Weights of a small rotation predictor: norm layernorm.
Rows from block 9, named by matrix and row number. Rows with one number belong to one attention dimension. Each number is 128 + 32 x the weight over its row's rms, rounded and kept within 0 to 255. All counts start at 0. After the name is the row's rms in percent of the matrix's.
# v: attention query, key and value (stacked) (model.blocks.9.attn.qkv.weight, 432x160, the v third), inputs 0-159
# proj: attention output (model.blocks.9.attn.proj.weight, 160x144, transposed), outputs 0-159
v.63 101 [167 123 154 191 180 102 139 137  71 145 129 151 153 150 156  84 104 124 223 135 121 144 108 118 137  83 170 142 129 157 122 132 109 119 103 123 166 105 137 161  70 171 165 109  93 170 165 139 141 137 146 101 164  97 132 143 134 152 106 187 156 120 118  91 163 139 127 113 175 121  90 194 153 120 123 161  86 171 126 146 169 157 102  87 179  90 150 154 133 133  68 124 113 113 121 145 126 100 102 218  97  76 148 126 125 138  86 127 121 133 158  95 111 113  96 202 101  85  96  97  79 161 162 117 194 168  75 134 161 153 121 129 100 119 156  81  91 170 160 129 149  71 116 137 137 111 119  90 136 135 126  80 125  79  99 155 140  61  89  71]
proj.63 096 [167 119 118 137 127 170 106 139 116 155 108  92 140 113 134 137 115  94 105 130 121 162 145  91 139  98 174 124  85  76 150 139 173 145 174 149 153 152 122 140 154 127 105 134 118 133 135 133 149  80 117 129  47 198 127 150 184 102 157 161  84 168 134 146 153 132  81 134  78 132 128 144 100 122 129 104 121  62 155 158 151 210  66 137 109 176 133 156 118 146 124 142 134 145 135  84 116 118 106  55 108 123 134 140 117 170 133 105  93 133 168 233 134  71 157 146 178  73 108  98 156 111 135 126  69 130 163 177 149 145 122  75 185 135 155 137 139  76 149 168 126 147 120 146 162 115 139 134  83  97  97 130  96 236 199 136 129 166 135 145]
v.64 095 [129  81 148  88 126 163  99  39 186 121 141 110 158 145 191 155  93 168 121 197 162 157 101 134 100  86 109  69 140  96 148 127 173 120 176 129 128 115 123 109 120 117 149 140  90 202 119 118 137  97  79 163 141 152 164 115 118 173 186 111 172 137 175 169 128 138 145 103 103 153 141 150 177  94 147 148  66 153 103 148  92 116 140  53 174 101  74 138 156  94 106 152  67 163  92 146 127  80 171 148 117  97 193 120  99 154 108 154 124 163 177 118 135 109 152 164 131 134 124 158 137  96 160  88 126 111 154 117 100  92 146 167 130 182 163 149  69 118 127 132  79 115 176  97 131 147 129 167  96  88 147 163 113 124  70 145  87 153 147 134]
proj.64 094 [ 96 163 148 160 142 154 152 105  99  87 148 215 108 159 126 139 143 145 140 148 134 121 152 106 170 121 120 109 164 110 114 100  97 105  90 123 120  83  81  94 114  62 104 150  87 131  89 120 143 111 165 191 163  84  87 135 132 105 109 117  69  77 102  68  95 111 142 149 177 156 143 104 110 207  90 101  99 102 139 160 115  86 140  82 146  85 104 132 105 146 109  87 165 117 177 194  86  94 151  92 167 121 110 114 106 127 169 103 127 162  56 158 100 126 193 106  32 131 165 140 170 111 103 136 136 156 138  88 128 125 145 147  58 134 174 176 113 141 115 108 145 157  78 125 151 111  96  85 134 108 125 127  80 152 109 130 107  85 119  89]
v.65 094 [ 97 106  83 137 133 124 157 100  91  73 128 158 119 102 110 141 156 172 143  77 115 120 160 134 214 112 118 120 137 149 137 144 163 176 192 175 108 130 176 119 198 123 147 152  65  85 117 180  62  92  56 137 142 156 112 109 137 183 104 114 158 123  67 137 120 172 130 102 151 106  64 168 114 129  98 121 114 165 134 113 110 123  81 159 147  98 166 107 111 128  85 147 163 101 171 137 134 116 120  89 117 110  89 130 139  53  84 111 114 123 105 139 140 174 128 130 103 184 130 108 126 153  86 152 100 111 101  21 150 130  96 141 132 131  95 132 195 105  93 133  91 104 144 124 119 110 183 161 174 125 143  95  91 148 129 138 185  80  95 120]
proj.65 099 [137 155 143  99 131  87  82 164  63 100 168 124 103 131 116 176 104  66  92 107 128  80 152 196 138  92 170 123 143 150 157 118 124 102 121 108 166 110 136 134 129  87  87 101 135 147 178 110 133 134 115 124 176  98 136 148 108 111 177 117 117 163 142 168 130 127 156 148 172 108 119 162 137  66  92  56 143 107 184 100 150  93 181 158 131 170 104 113 123 140 121 110 101 115 119 104  94 133 124 102 135 147 137 122 119 188 127 129 129  96 102 107 160  81 126 122 164 153 196 176 154 105  46 186 130 164 173 107  65 137 111 150 129 180 175 113 132 125 119 157 158 122 111  72 142 208 127  66 133 149 155 144 158 139 213  73 158  79 163 132]
v.66 109 [128 160 170 103 107 163 178 145 127  91 107 157 140 140 134 114 142 127  96 109 121 188 156 104 143  85 120 113 130 108 116 143 157  37 163  84 117 134 132 172 153  84 103 157 128 188  98 149 145  99 113 115 145 146  86 153 114 112 152 159 147 140 170  63  35  65 113 146 133 131  87 144  93  95 179 216 169 104 111 132 114 161 104 132 154 136 113 136 217 127  83  87 146 105 179 108 110  64  93 159 110 105 124 125  89 198 140 104 124 145 146 127  99  92 109 120  68 131  70 105  71 102  94  97 137 108 111 137 151  75 173 137 125  74 124 109 154 145 137 104  89 132 129 118 101 170 188 131 148 168 141 149  98 120 129 168 166 137 121 151]
proj.66 107 [ 89  88  66 181 144 128  89 146 142 153 158  63  85  92 102 117 112  92  98 105 139 169 160 147 162 151 171 173 110 185  88 116  77 147 149 107 112 102 182  91 108 105  92 127 151  45 143  48  98 126 148 167 132 107 126 145  98 148 163 139 127 147 130 179 136 141 129 150 154 145 159 130 134  87  93 106 147  97 106 123 128  91 161 116 123  88 166  84 152 130 146 151 201 110 169 175 115 145 104 143 102 133 186 122  73  97 118 109 119 162 116 129 138  97 128 131  80 149 139 120 164 117 199 145 138 105 149 154 105 174 122  63 128 100  71 120 153 133 133 118 162 103 135 124 107 116 137  95 155  86 164  30 178 104 182 129 119 194 144 152]
v.67 099 [ 81 113 114  81 158 115 182 127 120  90 107 165 106 141 141 135 119 169 154 187  98 135 120 135  90 161 130 132 114 128 132 144 132 184 126 174 146 141 148 120 124 113 152 146  98 185 101 185  92 100  98 181 121 140  22  69 194 133 126  66 108 125 119 107 127 162 119 114 160 165 114  78 157 127  87 117  77 116 107 120 122 119 121 144  94 135 162 126 129 115  85  94 155 115 103 149  92 113 133 182 106 164  81 134 119 183  98 115 111  40 185  69 123 144 137 120 208 114  73 144 125 116 147 117 185 124 127 133 145 151 136 142 132 168 187 119 131 153  72 172 165 122 116 104  98 132 166  79  94 144 161 172  92 149 188 139 142 164 116  66]
proj.67 103 [ 66  98 177 133 122 117 106 145 120 123 155 141 100 186 113 142  81 131 125 137 110 121 117 145 104 142  87  72 142 167 198 145 110  96 137 125 199  94 179 108  80 109 140  78 186 121 157 154 103 105 116 173 148  90 158 127 160  79 146 227  74 145 163 130 145 117  97 156 113 128 133 155 150 159 171  95 149  99 156 125 114 163  94 157 135 146 145 175  68 137 129  94 135 150 131 143 124 135 144 117 113  85 150 143  72  94  97 143 169 137  81  83 147 135 134 126 207  93 124 192 113 153 146 146 135 148 142 179 132  42 130  77 123  80 148  79  91 115 117 118 116 149 128  74 105  89 110 117 154 119 187 143 191 161 158 164 123 162 126 158]
v.68 086 [ 66 112 100 122 153  97 159  82 162 135  97  96 144 144 150  84  98  90 108  99 138 123 151 100 132 147 143 131 108  86  51 122 149 112 152  96 133 130 130 164  93 106 167 162  95  96 109 146  68 130 142 116  98 176 140  86 122 135  84 113 139 137  95 153 160  99 116 115 126 103 126 127 131 122 163 199 119 130 154 125  73 166  92 141 132  99 152 109 114 119 113  52 136 130 181 116 156 199 192 140 106  82 173 113 128 132 176 151 117 170 123 109 137  68 174 106 108 146 202 162 189 153 186 131 155 173 145 139 185 153 109 138 174 108 142 145  51  81 141 114 158 121 125  97 159 117 155 223 168 145 172 168 101 188 135 114 134 129 150 145]
proj.68 105 [ 85 156  79 131 190 113 129 188 117 109 125 126 187 103  89 185 129 112 111 168 164 104 166 111  96 129  89 129 154 120 107 153 103 120  97  96 118 142 222  92 138 175 143  97 135 134  94  90 170 105  84 122 151  59  72 132 113 179 130 180 130 176 168 165 150  78 155 180 126 108 106 124 105  90 154 127 116 109 164 163 169 127 130 161 146 108 131 101 105 163 126 147 155  92  86  65 147  96 124 115 150 166 129 124  58 162 182 119 132 114 127 133 119 157  80 155 179  76 111 106  98 145 104 129  75 116 155 122 131 143 137 154  95 147 124 208  92 146  66  89 137 148 146 123 118 173 165 106 127 113 208 139 132 154 158 139 157 118 151 182]
v.69 103 [158  70 191  95  78 123  84 102 126 119 115 171  55  50 166 106 146  98 184 126 177 104 106  78 213 134  86 136  79 100 157 131 154 143 130  77 136 126 220  76 143 121 144 121 169 174 121 113 100 137  68 131  85 108 132 130 192  97 125 113 113  80 131 199 123 132 113 139  99  91 164 130 150 161 113  59 127 131 173 173 122 106 106 171 121 115 160  99 108 122 116 154 213 147 134 109  82 107 117 129 112 145  98 150 127 136  99 118  96  79 109 104 158 104 115 113 170 132 164 180 156  89 132 138 118 140 144 120 122 123 134 154  72  98 149 114 117 178 123 140 142 176 162 145 155 153 169 118 109 123 102 110 145  95 122 144  74 125 144 151]
proj.69 099 [106 143  97 100 144 136 106 131 197 145 156 133 112 165 127 112 140 120  85 126 161  89 126 111 108 118 103 177 141 126 156 110 101  61  76 116 158 111 164 110  86 158 123 120 150 122 148 104 139 151 187 149 123 171 123 159 115  49  88 125 138 122 140  91 175 181  83 107 130 172 142 123 175  86 117 112 107 139 189  93 216 219 102 163 190 178 121 121 173  53 117 149  49 135 117 189 147 124 108 136  87 114 147 139 156 150  55 139 129 138 132 127 192 201 123 139 155  67 124 134  82 123 139 113 181 109 124 169 143 148 126  93 132 164  96 145 137 144 184 143 177 113 138 118  95 139 132 161 127 123 104 105 141 159  88 120 139 125 136 131]
v.70 099 [144 110 187 114 138 131 141 148 226 126 146 129 160 173 178 115 148 130 134 165 168 117 151 103 118 148 148  92 125 156  84  69 160 148  65  93  97 131  90 118 123 184 125 104 111  61  64 163 135 108 180 138 157 121  61 125 110 125 128 126 132  99 151 152 147 170 111 147  65 119 103  96 148 149 116 184 150 123  81 190 129 159 131 116 131 170 107 147 134 106 102 113 158 137 137 203 126 127  87 145 132 170 108 147 177 169 150 153 133 100 111 219 131 141 161 169  91 153 150 182  62 146 147 169 166 139 156 122 156 154  80 147 156 124 101 109 110 108 128  56 102 147  93 100 106 148 180 129  89 104  94  69 139  95 124 123  89 127 141 110]
proj.70 101 [121 126 119  61 157 140 135 172 112 132 127 141 186 158 128 111 131 130 126 144 123 121 148 152 180  77 127 136  89  75 167  97  57 115 102  95 169  99 118 110 128 134  97 111  87  95 102  97  80 152 101 129 111  80 178 161 127 142  83 159  77 113 108 148 152 153  88 129 204  80 151 133 123 147 145 129  98 115 129 191 103 168 129 128  97  57 148 114 120 109  65 149 108  88 112 106 161 166 126  64 106 105 106 153 143 139 101 146 172 124 125 142 119 105 106  97 132 141  69  79 137 131 190 103  94 167 193  51 176 163 100  61 163 148 137 152 121 131  95  79 116 137 162 135 168  92 175 124 179 133 102 170 106 142 102 149 191 146 145  91]
v.71 093 [153  93 196 147  90 156 159  92 150 155 135 118 116 120 120 150 122 122 151 147 190 171 152 149 115 156 146 149 148 131 131 106 100 116 102 166 100 148 145 127 139  92 101 108 129 123 126 132 124 173  99 149 121  85 196 122 152 142 182 148  98 113  92 187 100 105 120 125 137 157 133 127 132 147 182 151 139 130 133  58  70 123 145 157 130 118 110  65 132 165  67 176 114 145 182  40  97 130 145  69 121  88 203 111 114 175 132 156 181 138 120  93 128  84  39 146 147 103 149  92 126 134 103 152 122 116 140 135 147 116 155 170 103 123 107 117 171 126 113 126 136 105 158  95  92  52  67 157 121 128 140 191 122  88  86 131 149 136  22 103]
proj.71 093 [ 87 126  97 135  99 122 167 177 161 144 122 102 167 102 123 130 148 134 104 145 182 156 186 134 136 169 112  54 194 144  97 134 168 106 161 170 140 128 208 131 123 141 136 176  94 142 132 118 107 114 127  58 184 142 134 143 104 165 170 104 119 101  82 174 248 174  87  84 143 146 130 196 139  84 120 105 125 149 141 115 100 134 130 154 131 160 155 131 110 104 106 128 146 178  98  98 146 111 120 119 124 117 182 133 145  92 146  87 166  87 124 165 164 146 136  93 124 135 133 179 138 108 136 153 161  64 138 119 136 110  91  45 139 115  75 160 128 123 171 158  94  79  97 116 129 121 202 120  97  94  97 132 126 149 131 157 168  88 135 114]
v.72 108 [152 110 113 130 183 188  89 156  72 100 108 137  96 177 154 109 104 142 138  85 150 103 125 172 211 125 138  87 130 110  74 151 177  88 120 214  94 141 183 168 203 147 186 133 118 179 112 104 154 101 193 151 133 120 115 169 163 122  99 171 150 105 156 182  48 155 114 139 125 133 116 151 169 114 117 181 138  90 151 189 114 126 114 110 163 100  88 103 164 111 144 140 132 119 174  86 101 149 152 116  84 170 128 150  92 134 139 144 121 136 138 147 146  83 136 164 175 114 136 126 158 105 150 121 114  97 137  62  84 139 137 169 160 130  86 144  97 158 111  99 171 141 137  82 136 121 155 118  74 148 111  99  93 145  88 144  84  93 158  93]
proj.72 097 [132 121 124 121  92 108 135 108 104 133 101 109 106 125 145 129 142 113 183 155  97 160  62 115  21  80 193 144 127 136 111 120  94 161  73 205 170 137  94 165 128 115 128  98 136 132 121 128 116  92 160 118 149 148 130 160 122 153  75 154 172 133 154  63 131 137 155 105 123 138  83 117 148 133 102 141 150 145 135 154  89  84 155 116 180 127 161  81 155 130 130 176 142  73 113 128 118  56 159 127  89 124 122 108  96 138 162 113 160 138 127 120 147 140 152 192  80 146  98 102 155 176 121 152 116 133 138 123 175  87  46 174 159 131 137 109 154  98 199 128 100 150  99 138  55  74 163 164 122 119 182 103 190  53  87 142 144 128 124 114]
v.73 099 [150 132 131  57 153 160  56 128 105 156 186 190  84 201  87  79  75 113  97  99 160 170 178 140 107  95 137 142 105 111  95  36 152 134  65  73 181 130  96 104 150  84 160  77 131 118 148 103 159  60 106 133 158 147 157 173 144 167 178 154  96 143 111 150 150 133 116 155 148 130 137 112 149 113 104 186 121 101 204 126 131 162 120 147 166 134 105  83  87 166  84  88 141  91  86 156 114 121  64 161 148 106 157 156 125 136 101  81 127 141 109 111  97 138 150  94 162 148 145 123 123 126 114 136 108  95 189  84  92 114 106  95 174 107 114 130 175 121 106 110 135 116  98 112 127 142 113 141 130 159 194 105 103 116 143 124 124 162 117 117]
proj.73 105 [119 153  81 138 143 107 105 183 155  34 148 139 126 193 137 123 173 129 174 155  87 107  54 104 167 171 121  77 173  68 144 122 165 125  76 171 132 122 101 125 136 124 109 108  76 133 123 118  83 122 164 163 108 119 130 141 148 154 133  79 163 119 139 125  88  79 128  76 168 165 183 118 130 143 138 128 138 140 118  92 153 128 163 154 115  89 151 123 139  93 113 139 109 142 132 221 106 145 149 112 113  75 116 116  93 164  56 130 136 156 114 143 137  95 129 127 116 109 106 185 148 101 157 107  82 149 151 148 174 118 145  93 153 211 170 129 182 153 181  77 159 187 103 134 118 173 147  75  92 169 126 148 135 171 145 115 134 165 136 162]
v.74 105 [ 80  70  84 150  79 106 190 198 109  87  78  96  64  98 188 128 157 122 151 137 135 119 157 145 111  81 156 108 148 117 109 107  69 129 118  65 162 132  91 125  93  91 106 111 134 118 159 121 131 155 177 180 137  91 120 110  97 118 124 161  94 150  78 154  79 132  86 171 130 155 103 132 112 124  97  94  85 117 112 148 151 148  99 103 152 139 153 155 143 177 136  76 147 159 103 146  90 155 149 102  84 122 122 196 121 155  53 152 149 111  98 140 126 153 150 154 156  78 108 173 118  96 140 115 104 143 168 162 107 140 178 129 160 106 105  90 117 134  80 144  86 135 117  79 139 210 154 165  91 136 143 198 161 139  99  82  96 124  73 129]
proj.74 102 [125 118 135 129 145  97  65 151 125 153  96 171  85 160  91 164 148 157 128  50 135 140 104 117 151 121 124 151  82 159 120 160 125 112  91 127 148 136 102  70 157 135 101 146 115 106 189 123 137 119 113 148 171 139 220 157 153  73 122  79 101 103 117  80 106  75 146 126 120 198  87 110  99 153 144  75 164 159 145 164 103  99 102 117 138 159 138 159  95 122 106 164 153 146 104  80 159  92 153 121 133 125 128 109 143  71 145 162 131 102 157 155 156 173 159 111  81 155 147 206 200 161 120  70 153 124 156 125 110 145 152 109 106 149 135 129 143 155 149  93 109 150 118 181 164  82 125  84 169 142 112 193 130  57 112 181  66  82 148 100]
v.75 100 [153 124 173 139 159 128 151 155 164  70 139 112 122 140 103 145 153 202 156 156 142  94 163 126 114 175  92 113 102 157 118 107 130 141  99 136 109  76 133 149 170 140 110 145 140 166 131 158  89 143 168 122 112 149 170 135 191 234 153 115 159 157 110  85  82 155  89 125  99 138 109 107 150 156 156 102 141  96  73 176 140 110 136  95 130 111 135 215 119 108  91 110  88  98 106 166 159 114 204 119  85 144 159 144 122 122 213 130 168 110 172 148 111 116  86 122  84 119 129 100 171 180  29 159 130 136  82  98 188 127 131 114 189 190 124  95 103 124 157 107 102 168 124 141 148 105 112 124 143 139 105 141 141 106 109 146 160 179 116 147]
proj.75 094 [ 77 133 174 140 132  77 144 120  89 159 147  99 171 168 135 149 112  98 168 116 139 129 170 170 153 114 142 106 104 100 136 167  99 143 100 149 107 184 135 169  57  64 159 143 157 129 103  83 145 158  62 124 101 104  95 147 129 118 138  91  72 145 149 148 155 161 140 107  99 146 136 144 172 150 146 117 106 127 161 203 160 118 107 164 178  43 101 127  98 162 145 107  79 172 141 167 155 138  41 177 144 133 155  85 114 125 145 162  93  71 128 190 154 147 150 145 148  98 160 207 107 146 140 108 157 137 161 172 110 137 151 175 140 147  76 119 122 141 132  98 177 150 103 123 167 101 122 129  62  84 147 139  89 164 149 134  84  97 142 142]
v.76 100 [169  93 151 166 183 134  75 134 144 119 146 143 144 179  22  98 153 107 123 189 143 140 139 133  86  74 161 149 146 167 125 154 124 104 104 109 135 116 106 150 193 163 139 127 131  82  99 121 159 125 128 155 178 126 104 120  84 141  97 117 167 107 160 113 139 120  90 182 117 120 135 169  87  86 171 142  90 160 114 124 177 106  96 119 116 112 114 171 143 164 131 125 129  97 164  93 133 121 147 140 110 117  93  91 178 143 166 147 171 108 176 138 126  92 101  92 159 152 121 146  68 104 137 203 134 152 146  81 154 151 110 161  61 146 121 148 137  62  95 152 135 152 135 152  99 200 103  71  38 145 133 169  91 149 130 113 140 140  52 123]
proj.76 098 [107  89 136  43 162 152 133 137  91 150  65 144 142 126 132 118 121 177 118 171 162 150 141  88 142  97 118 122 118 126 101 115 129 116 167 168 157 182  92 110  86  80 124 127 111 151 166  82 162 164 177 123 110 185 148 153 129 136 108 139 141 124 147 186  98 149 117 110 114 148 113 124 123 172 106 105  88 134 102  92 147 127 113 156 102 209  86 115 151 142 107 156  95  61 131 126  93 143 161 132 108 123 119 115 157 126  96 132 187 197  21 227 148  76  56  98 138 133 143 164 127 125 116 142 121 144 118 149 138 113  63 178 185 137 130 129 179 102 136 135 134  89 151  76 100 106 178 146 110 155 170 157 129 171 117  88  91 126 109 134]
v.77 109 [156  98 197 137 185  95 156 105 125 144  77 132 175 126  94 197 152 122 200 149  98 106 118 161 128 145 132  99 172 117 123 165 115  69 193 123  92 130 139 205 119 151 194  92 129 130 115 171  87 127 186 110 100  66 138  88 101  86  98 164 153 162 109 127 123 135  75 134 125 154 106 126 154 144 131 121 110 101 119 170 119 143 133 143  85 156 123  82  98 102 148 137 121  89 167 142 139 127 105 144 103 166 132 105 132 150  71 171 104 158 113 111 147 139  83 128 128 118 120 108 177  75 115 117 196  94 117 157 119 150 170 205 113 147  95 190 123 177 145 124 103 120 126 120 178 115 157 121  55 150 191 182 169  78 110 149 155 108 149 142]
proj.77 103 [149 124 144 185 110 129 106 145 185  86 152 103 101  89 138 130  94 112  96 172  53 149 118 148 155 124 159 117 179 124 167 100 102 157 170  65 141 147 190  99 146 135 137 172 186 175 112 106 120 109 117 131 106 142 112 113 131 151 106 147  99 131 141 206 154 119 106 156 118 100 182 123 105 115  97 133 141 181 138 153 172 108  81 183 117  96  80 135 150 160  35 131 172 146 127 122  92 101 133  84 158 137 142 120 152 137 137 139 113 134 121  96 172  92 113 153 115  84  84  55  44 124 116 146 148  95  87  81 147 128 116 131 136 130  85 191 143 108 146 141  85 100 151  61 131 137 148  63 164 162 125 157 120 143 188  81 123  74 139 142]
v.78 106 [115 118  97 123 172 119 181 146 142  97 139  84 183  42 172 104 134 131 171  86 133 153 108 101  86 148 100 145 146 136 167 172  93 178 207 129 148 136 137 140  61 113  70 141  84 170  97  70 164 144 119 108 138 126 128 187 115  91 128  91 116 158  95 150 132 172 115 148 111 165 157 113 171 145  82 177 142 134 108 115  85  90 112 117  92  93 149 173 165 148 190 137 154 119 122 135 171 123 152 195  99 149 155 155 113 119 100  77 163 160 157 154 108 155 152 176 154  51 145 112 154 132 153 135 119  97 128 141 114 163 153 144  84  93 109  80 115 115  88 151 193 125 146 199 150 116 143 115 132 152 114  57 104 106 124 117 173  91 146 135]
proj.78 098 [132 190  35  93 104 119 115  77 143 112  76 100 196  99  91 140 184 126 125 127 134 126 128  70 112 112  92 122 158 111 142 109 186 104 170  71  64 119  80 117 129 126 154 136 156 137 123 129  92 130 121 126 120 157 131 131 162 114 182 108 129 156 176  60 143 103  97 147 148 105 124 110 206  89 162 146 134  73 152 124 136 137 157  45  87  89 105 151 149 117 161 160 113 113 142 116 159 153 135 159 123 104 130 155  88 161 140 165  98 111 129 139  83  83  71 125 128 180 102 125 140 123 148  84 130 132  68 139 185  55 100 111 163 142  76 142 114 130 183 112 155 100 129 107 144 130 161  43 151 142 156  72 146 134 104 102 129  88 128 130]
v.79 098 [118  72 139 103 133 107 106 100 122 114 136 103 125 213 190 143 110  98 139 161  91 139  91 104  96 194 129 142 105 132 116 138 159  98 145 121 127 181 117 136 124 138 126  84  80  37  99 165 147 119 109 106 128 105 156 139 106  75 113  63 148  88 119 106 182 116 148 144 175 104 134 148 126 164 152 109 171  78 175  95 183 108 135 101 133 195 139 144 138 173 175 122 136 153 148 152 124 106 114 163 183 160  76 106 129 105 138 165  46 163 159 123  92 151  47 100 170 133 156  44 106 167 134 120 128  99 107  70 127 107 100  82 106 127 148 113 102  89 126 144 116 166 158 180 101 107 143 156 108 107 106 121 119  94 126 186 143  97 165 138]
proj.79 106 [141 159  75 133 126 126 195 118 120 128 156 129  93 165  94 125  71 116 128  85 174 147 178 145 144 149  90 162  82  74 139 108 153 103 177 183 159 164 149 133 135  82 112 122  69 158  98 110 123 161 116 100 172  94 119 142 170 145 161 166 115 174 127 142 126 133  60 194 136 120 136 117 140 115 101  71  92 135 128  61 145 114  58 122  88 119 149 149 141 106 102  49 138 136  70 144 168 146 170  97 152 107 119 205 174 146 136  97 127 120 130 134 170 214 101 124 157 129 133 113 103 124 113 102 170 124 131  68  81 150 140  83 167 112 110 174 123 161  93  90 107 129 136  87 140 171 127 157 113 197 120 112 177  72 115 128 145 112 123 141]
v.80 095 [ 64 144 141  68  95 170 149  96 120 114 139 154 137  56 144 148  68 127 139 100 137 128  57 155  60  92  91 202 161  95 159  80 141 140 169 158 183 116 125 150 113  86 122 112 147 157 166  88  99 122 102 135 173 176 171  42 139 184 116  74 116 176 163 146 143 123 156  92 112 127 110 153 126  76 128 106 122 169 146 173 132 130 156 135 172 161 136 107 134 158 136 144 160 118 135 107 144 136 112 113 146 170 165 110  80 105 148 147  87 125 120 131 135 133 133 124 145 159 139 152 168 126 107 115 101  96 155  98 197 115 151  89 148 122 125  94  98  78 156 133  53 115 155  79 140 178  95  61 117 162 148 172  87 167 116  94 178 141  98 119]
proj.80 095 [109 150 120 152 169 155 164 119 137 188 112 114 167  56 164  93 120  72 112 126 113 150 122 155 136 119 149 155 183 184 110 109 132 118 151 104 115 126  74 125  77  98  85 140  98 167 163 109 138 200 106 116 168 150 111 110 133 125 109  85 105 118 150 139 171 128 200  66 155 154 108 122 135 130 158 163 143 132 180  94 182 112 109 125 142  93 140 213 173 147 130 173  88 122 144 128 152 177 121 135 138  85 120 125 139 141 148 130 152 101 184 100  81 134 145 175  33 121 151  83  61 135 163  86 152 110 126  88 103 149 158 145 112 172 133 170 167 130 152 133 135  79 121 145 152  90 175 161 187 179 101 132 114  98 158 125  87 163 181 137]
v.81 096 [143  60 103  97  55  70  83 115 114 155 152  71 100 108  87 171  94 134 105 114 122  96 127 168  95 166 144 141 130 167  65 129 144 155 133  76 141  73 133 138 165 133 132 132 131 150 126 124 140 139  93 136 119  70 142  99  92 102 187 111  99 134 146 164  72 104 135 106  87 138 165 113  82 131 141  97 101  96 188 148  98 161  91 182 117 142  77 144 138 137 100  62 190 125 177 135 141 165  56 106 176 106  79  76 115 109 153 116 135 135  83 129 129 141 123 124 102 138  73  92 147 146 146 112 145 123  87 120  88 135 137 120 208 131 108 134  99  66 121 141 156 120  68 110 143 170 150 159 178 136 101 152 160 108  86 132 117 110 155 206]
proj.81 095 [123 130 161 123 132 123 124 161 125 168  89 160 134 205 151 133 146 146 106  90 101 104  70  95 177  75 110 117  88 174  69 122 125  76 178 113 119  96 107  61  91 128 118 172 136 161 169 125 111 127 157 122 127 140 139 115 125 121  89 161 173 169 144 137 121 117 180 159  99  97 167 162 131 156  50  94  92 134  96 156 107 110  96 119 136  88 132  68 165 166 126 178 120 154 110 105 173 121  78  56 146 129 137 118 159  89 150 138  91  77 135 186  22 136 142 174 126 146 122 178 151  65 127  99 116 154 126 136 148 157 142 150  99 151 102  79 106  81 134 142 141 139 113 112 117 168  97 162 106 155 157 155  77 206 137 101 125 138 119 145]
v.82 102 [132 104 137 123 109 134  86 137 119 222 100 111 149 134 127 103 127 152 173 128 148 140 176 147 107 197  89 157  38 147 141 150 160 136 106 120  65  80 102 110 110 161 121 127  87 123 145 143  91 108 166 134 141 103 116 110 110 178 131  95 107 158 123 143 184  77  89 148 175  60  97 106 161  73 108  76 188 155 157 124 178 105 149 121 145 128 142 113 101  86  91 126 103  81  57 100 136 151 132 146 148  82  96 136 178 101 183  92 188 116  74 122 155 145 121  81 174  97 139 134 138 167 146 155 117 182 141 118 107 175 146 116 152 131 134 117 116 138  35 134 155 124 148 119 104  96 138 126 154 142 122 135 159 150 184 173 128  60 125 137]
proj.82 102 [117  91 141 118 167  89 125 130 132 149 128 115 103 101 117 109 157 139  57 149 105 152 188 154 166 171 128 108 114 212 150 138 129 120  87 123 142 124 165 193 101 120 103 157  97  98 148 128 122 128 171 125 170 164 122 195 100 134 148 113 138 145  91 147 142 143 117 116  99 147 130 136 158 114 111 142 170 151 178 105 181 192 175 152 166 186  73 136 154 123 171 141  22 126 126 129 139  93 174 118 103 160 194 125 103  99  94 137  76 122 109 121 111  91 174 122 199 154 201 163 118 125 116 104 182 179 173 135  92 118 144 112 138 156 113 204 151 174 108 163 134  76 108 140 169 148 180 130  98 106 114 112 121 163 111 113 113 144  78 145]
v.83 095 [176 126 121 145 159  74 114  89 155 104 113 122 176 128 131  94 173  64 165 123 104 127 157 194 126 171 138 146 155 186 127 111 142 126 145 142 149 134 162 110 104 106 151 125 155 154 164 168 168 145 181 140 159  66 141 121 141 125  45  68 116 148 117  69 191  79  78 104 192 149 142 144 142 173 166 105  86  96 163  90 141 172 143 138 146 118  64 125 141 127 148 136 132 193 164 138 122 157 142 134 228 132 117  94  92  93 104 142 115 119 171 106 142 136 123 121 115 188 126 184 165 170 130 140 109 135 144 102 142 137 130 157 128 147 129 131 115 113 117 147 177  88 127  73 122 144 206  98 154 104  88 130  68 115  87  88 109  88 120  97]
proj.83 110 [116 147 137 107 109 162 184  83 135 210 158  52 143 136 167 163 170 146 147 129 235 147 121 118 115 125 117 110 101 157 156  94 141  88 131 145 140 122  89 142 150 148 131 132 129  92 158  93  93 139 105 146 116 158 153 109 123 137  94 153 101 117 146 145 116 112  83 177  89 163 121 142  93 151  63 155 152  90  98 158 104 151 122 126 117  82  64 133 148  69 111 110 162 141 107  83 195 139 125 129 127 138 131 131 173  83 146 105 157 103  57  88 133 155 174 131 102  94 162 120 134 162 121 127  91  76 166 163 112  95 161 165 157  95 132 131  96  71 137 164 124 116 160  62 129 196 103 154  78  66 112  73 143 150 126 155 149 121  70 169]
v.84 104 [197 124 161 183 151 132  77  89 139 164 150 134  86 134  88 135 157 201  60 159  93  63 141 119 119 125 158 138  61 118 157  98 117 130 147 119 137  61 146 101 107 116 141 121 144 132 143  81 122  61 119  85 171 172  86 153 167 120 118 106 116  94 192 151 110 173 101 144  70 131 101 131  82  72 129 208 107 137 128 199  67 154 136 119 123 117 133 136 114 138 171 137  97 152 129 131 115 144 139 156 150  87 131  76 129 110 122 173  75 103 104 131 108 130  83 103  74 147 127 106 116 129  91 119 129 162  98 129  67  97  98 175 129 176 127 137 133 129 158 165 120 143 131 140 188 207 185 148 103 158 135 126 140 108 177 117 103 117  96 102]
proj.84 097 [119 139 200 155  66 144 124 197  68  50  71 140 143 135 110 101  95 106 131 134  93 186  94  90  72 132 154 212 164 129 144 144 130 165 107 142 195 111 152 151 137 177  96 163 173 144 138  97 135 117 165 119 143 111 107 182 153 151 128 177 144 146 132 163 143 151  97 116 158 106 100 121 111 159 137  80 131 102 141  86 155 136 125 119 110 165 138 138 126  66 113 173 124 114 108 117 192 118 118 100 151 139 159 154 106 136 102  75  61 143 144 153 132 122 108  99 114 120  99 102 103 129 121 121 180 121 163 114 179 100  88 144 129 127 152  60  88 104  66  92 170 162 115 166 119 202 138 162 177 115  81  94 182 135 143 150 119  77 129 110]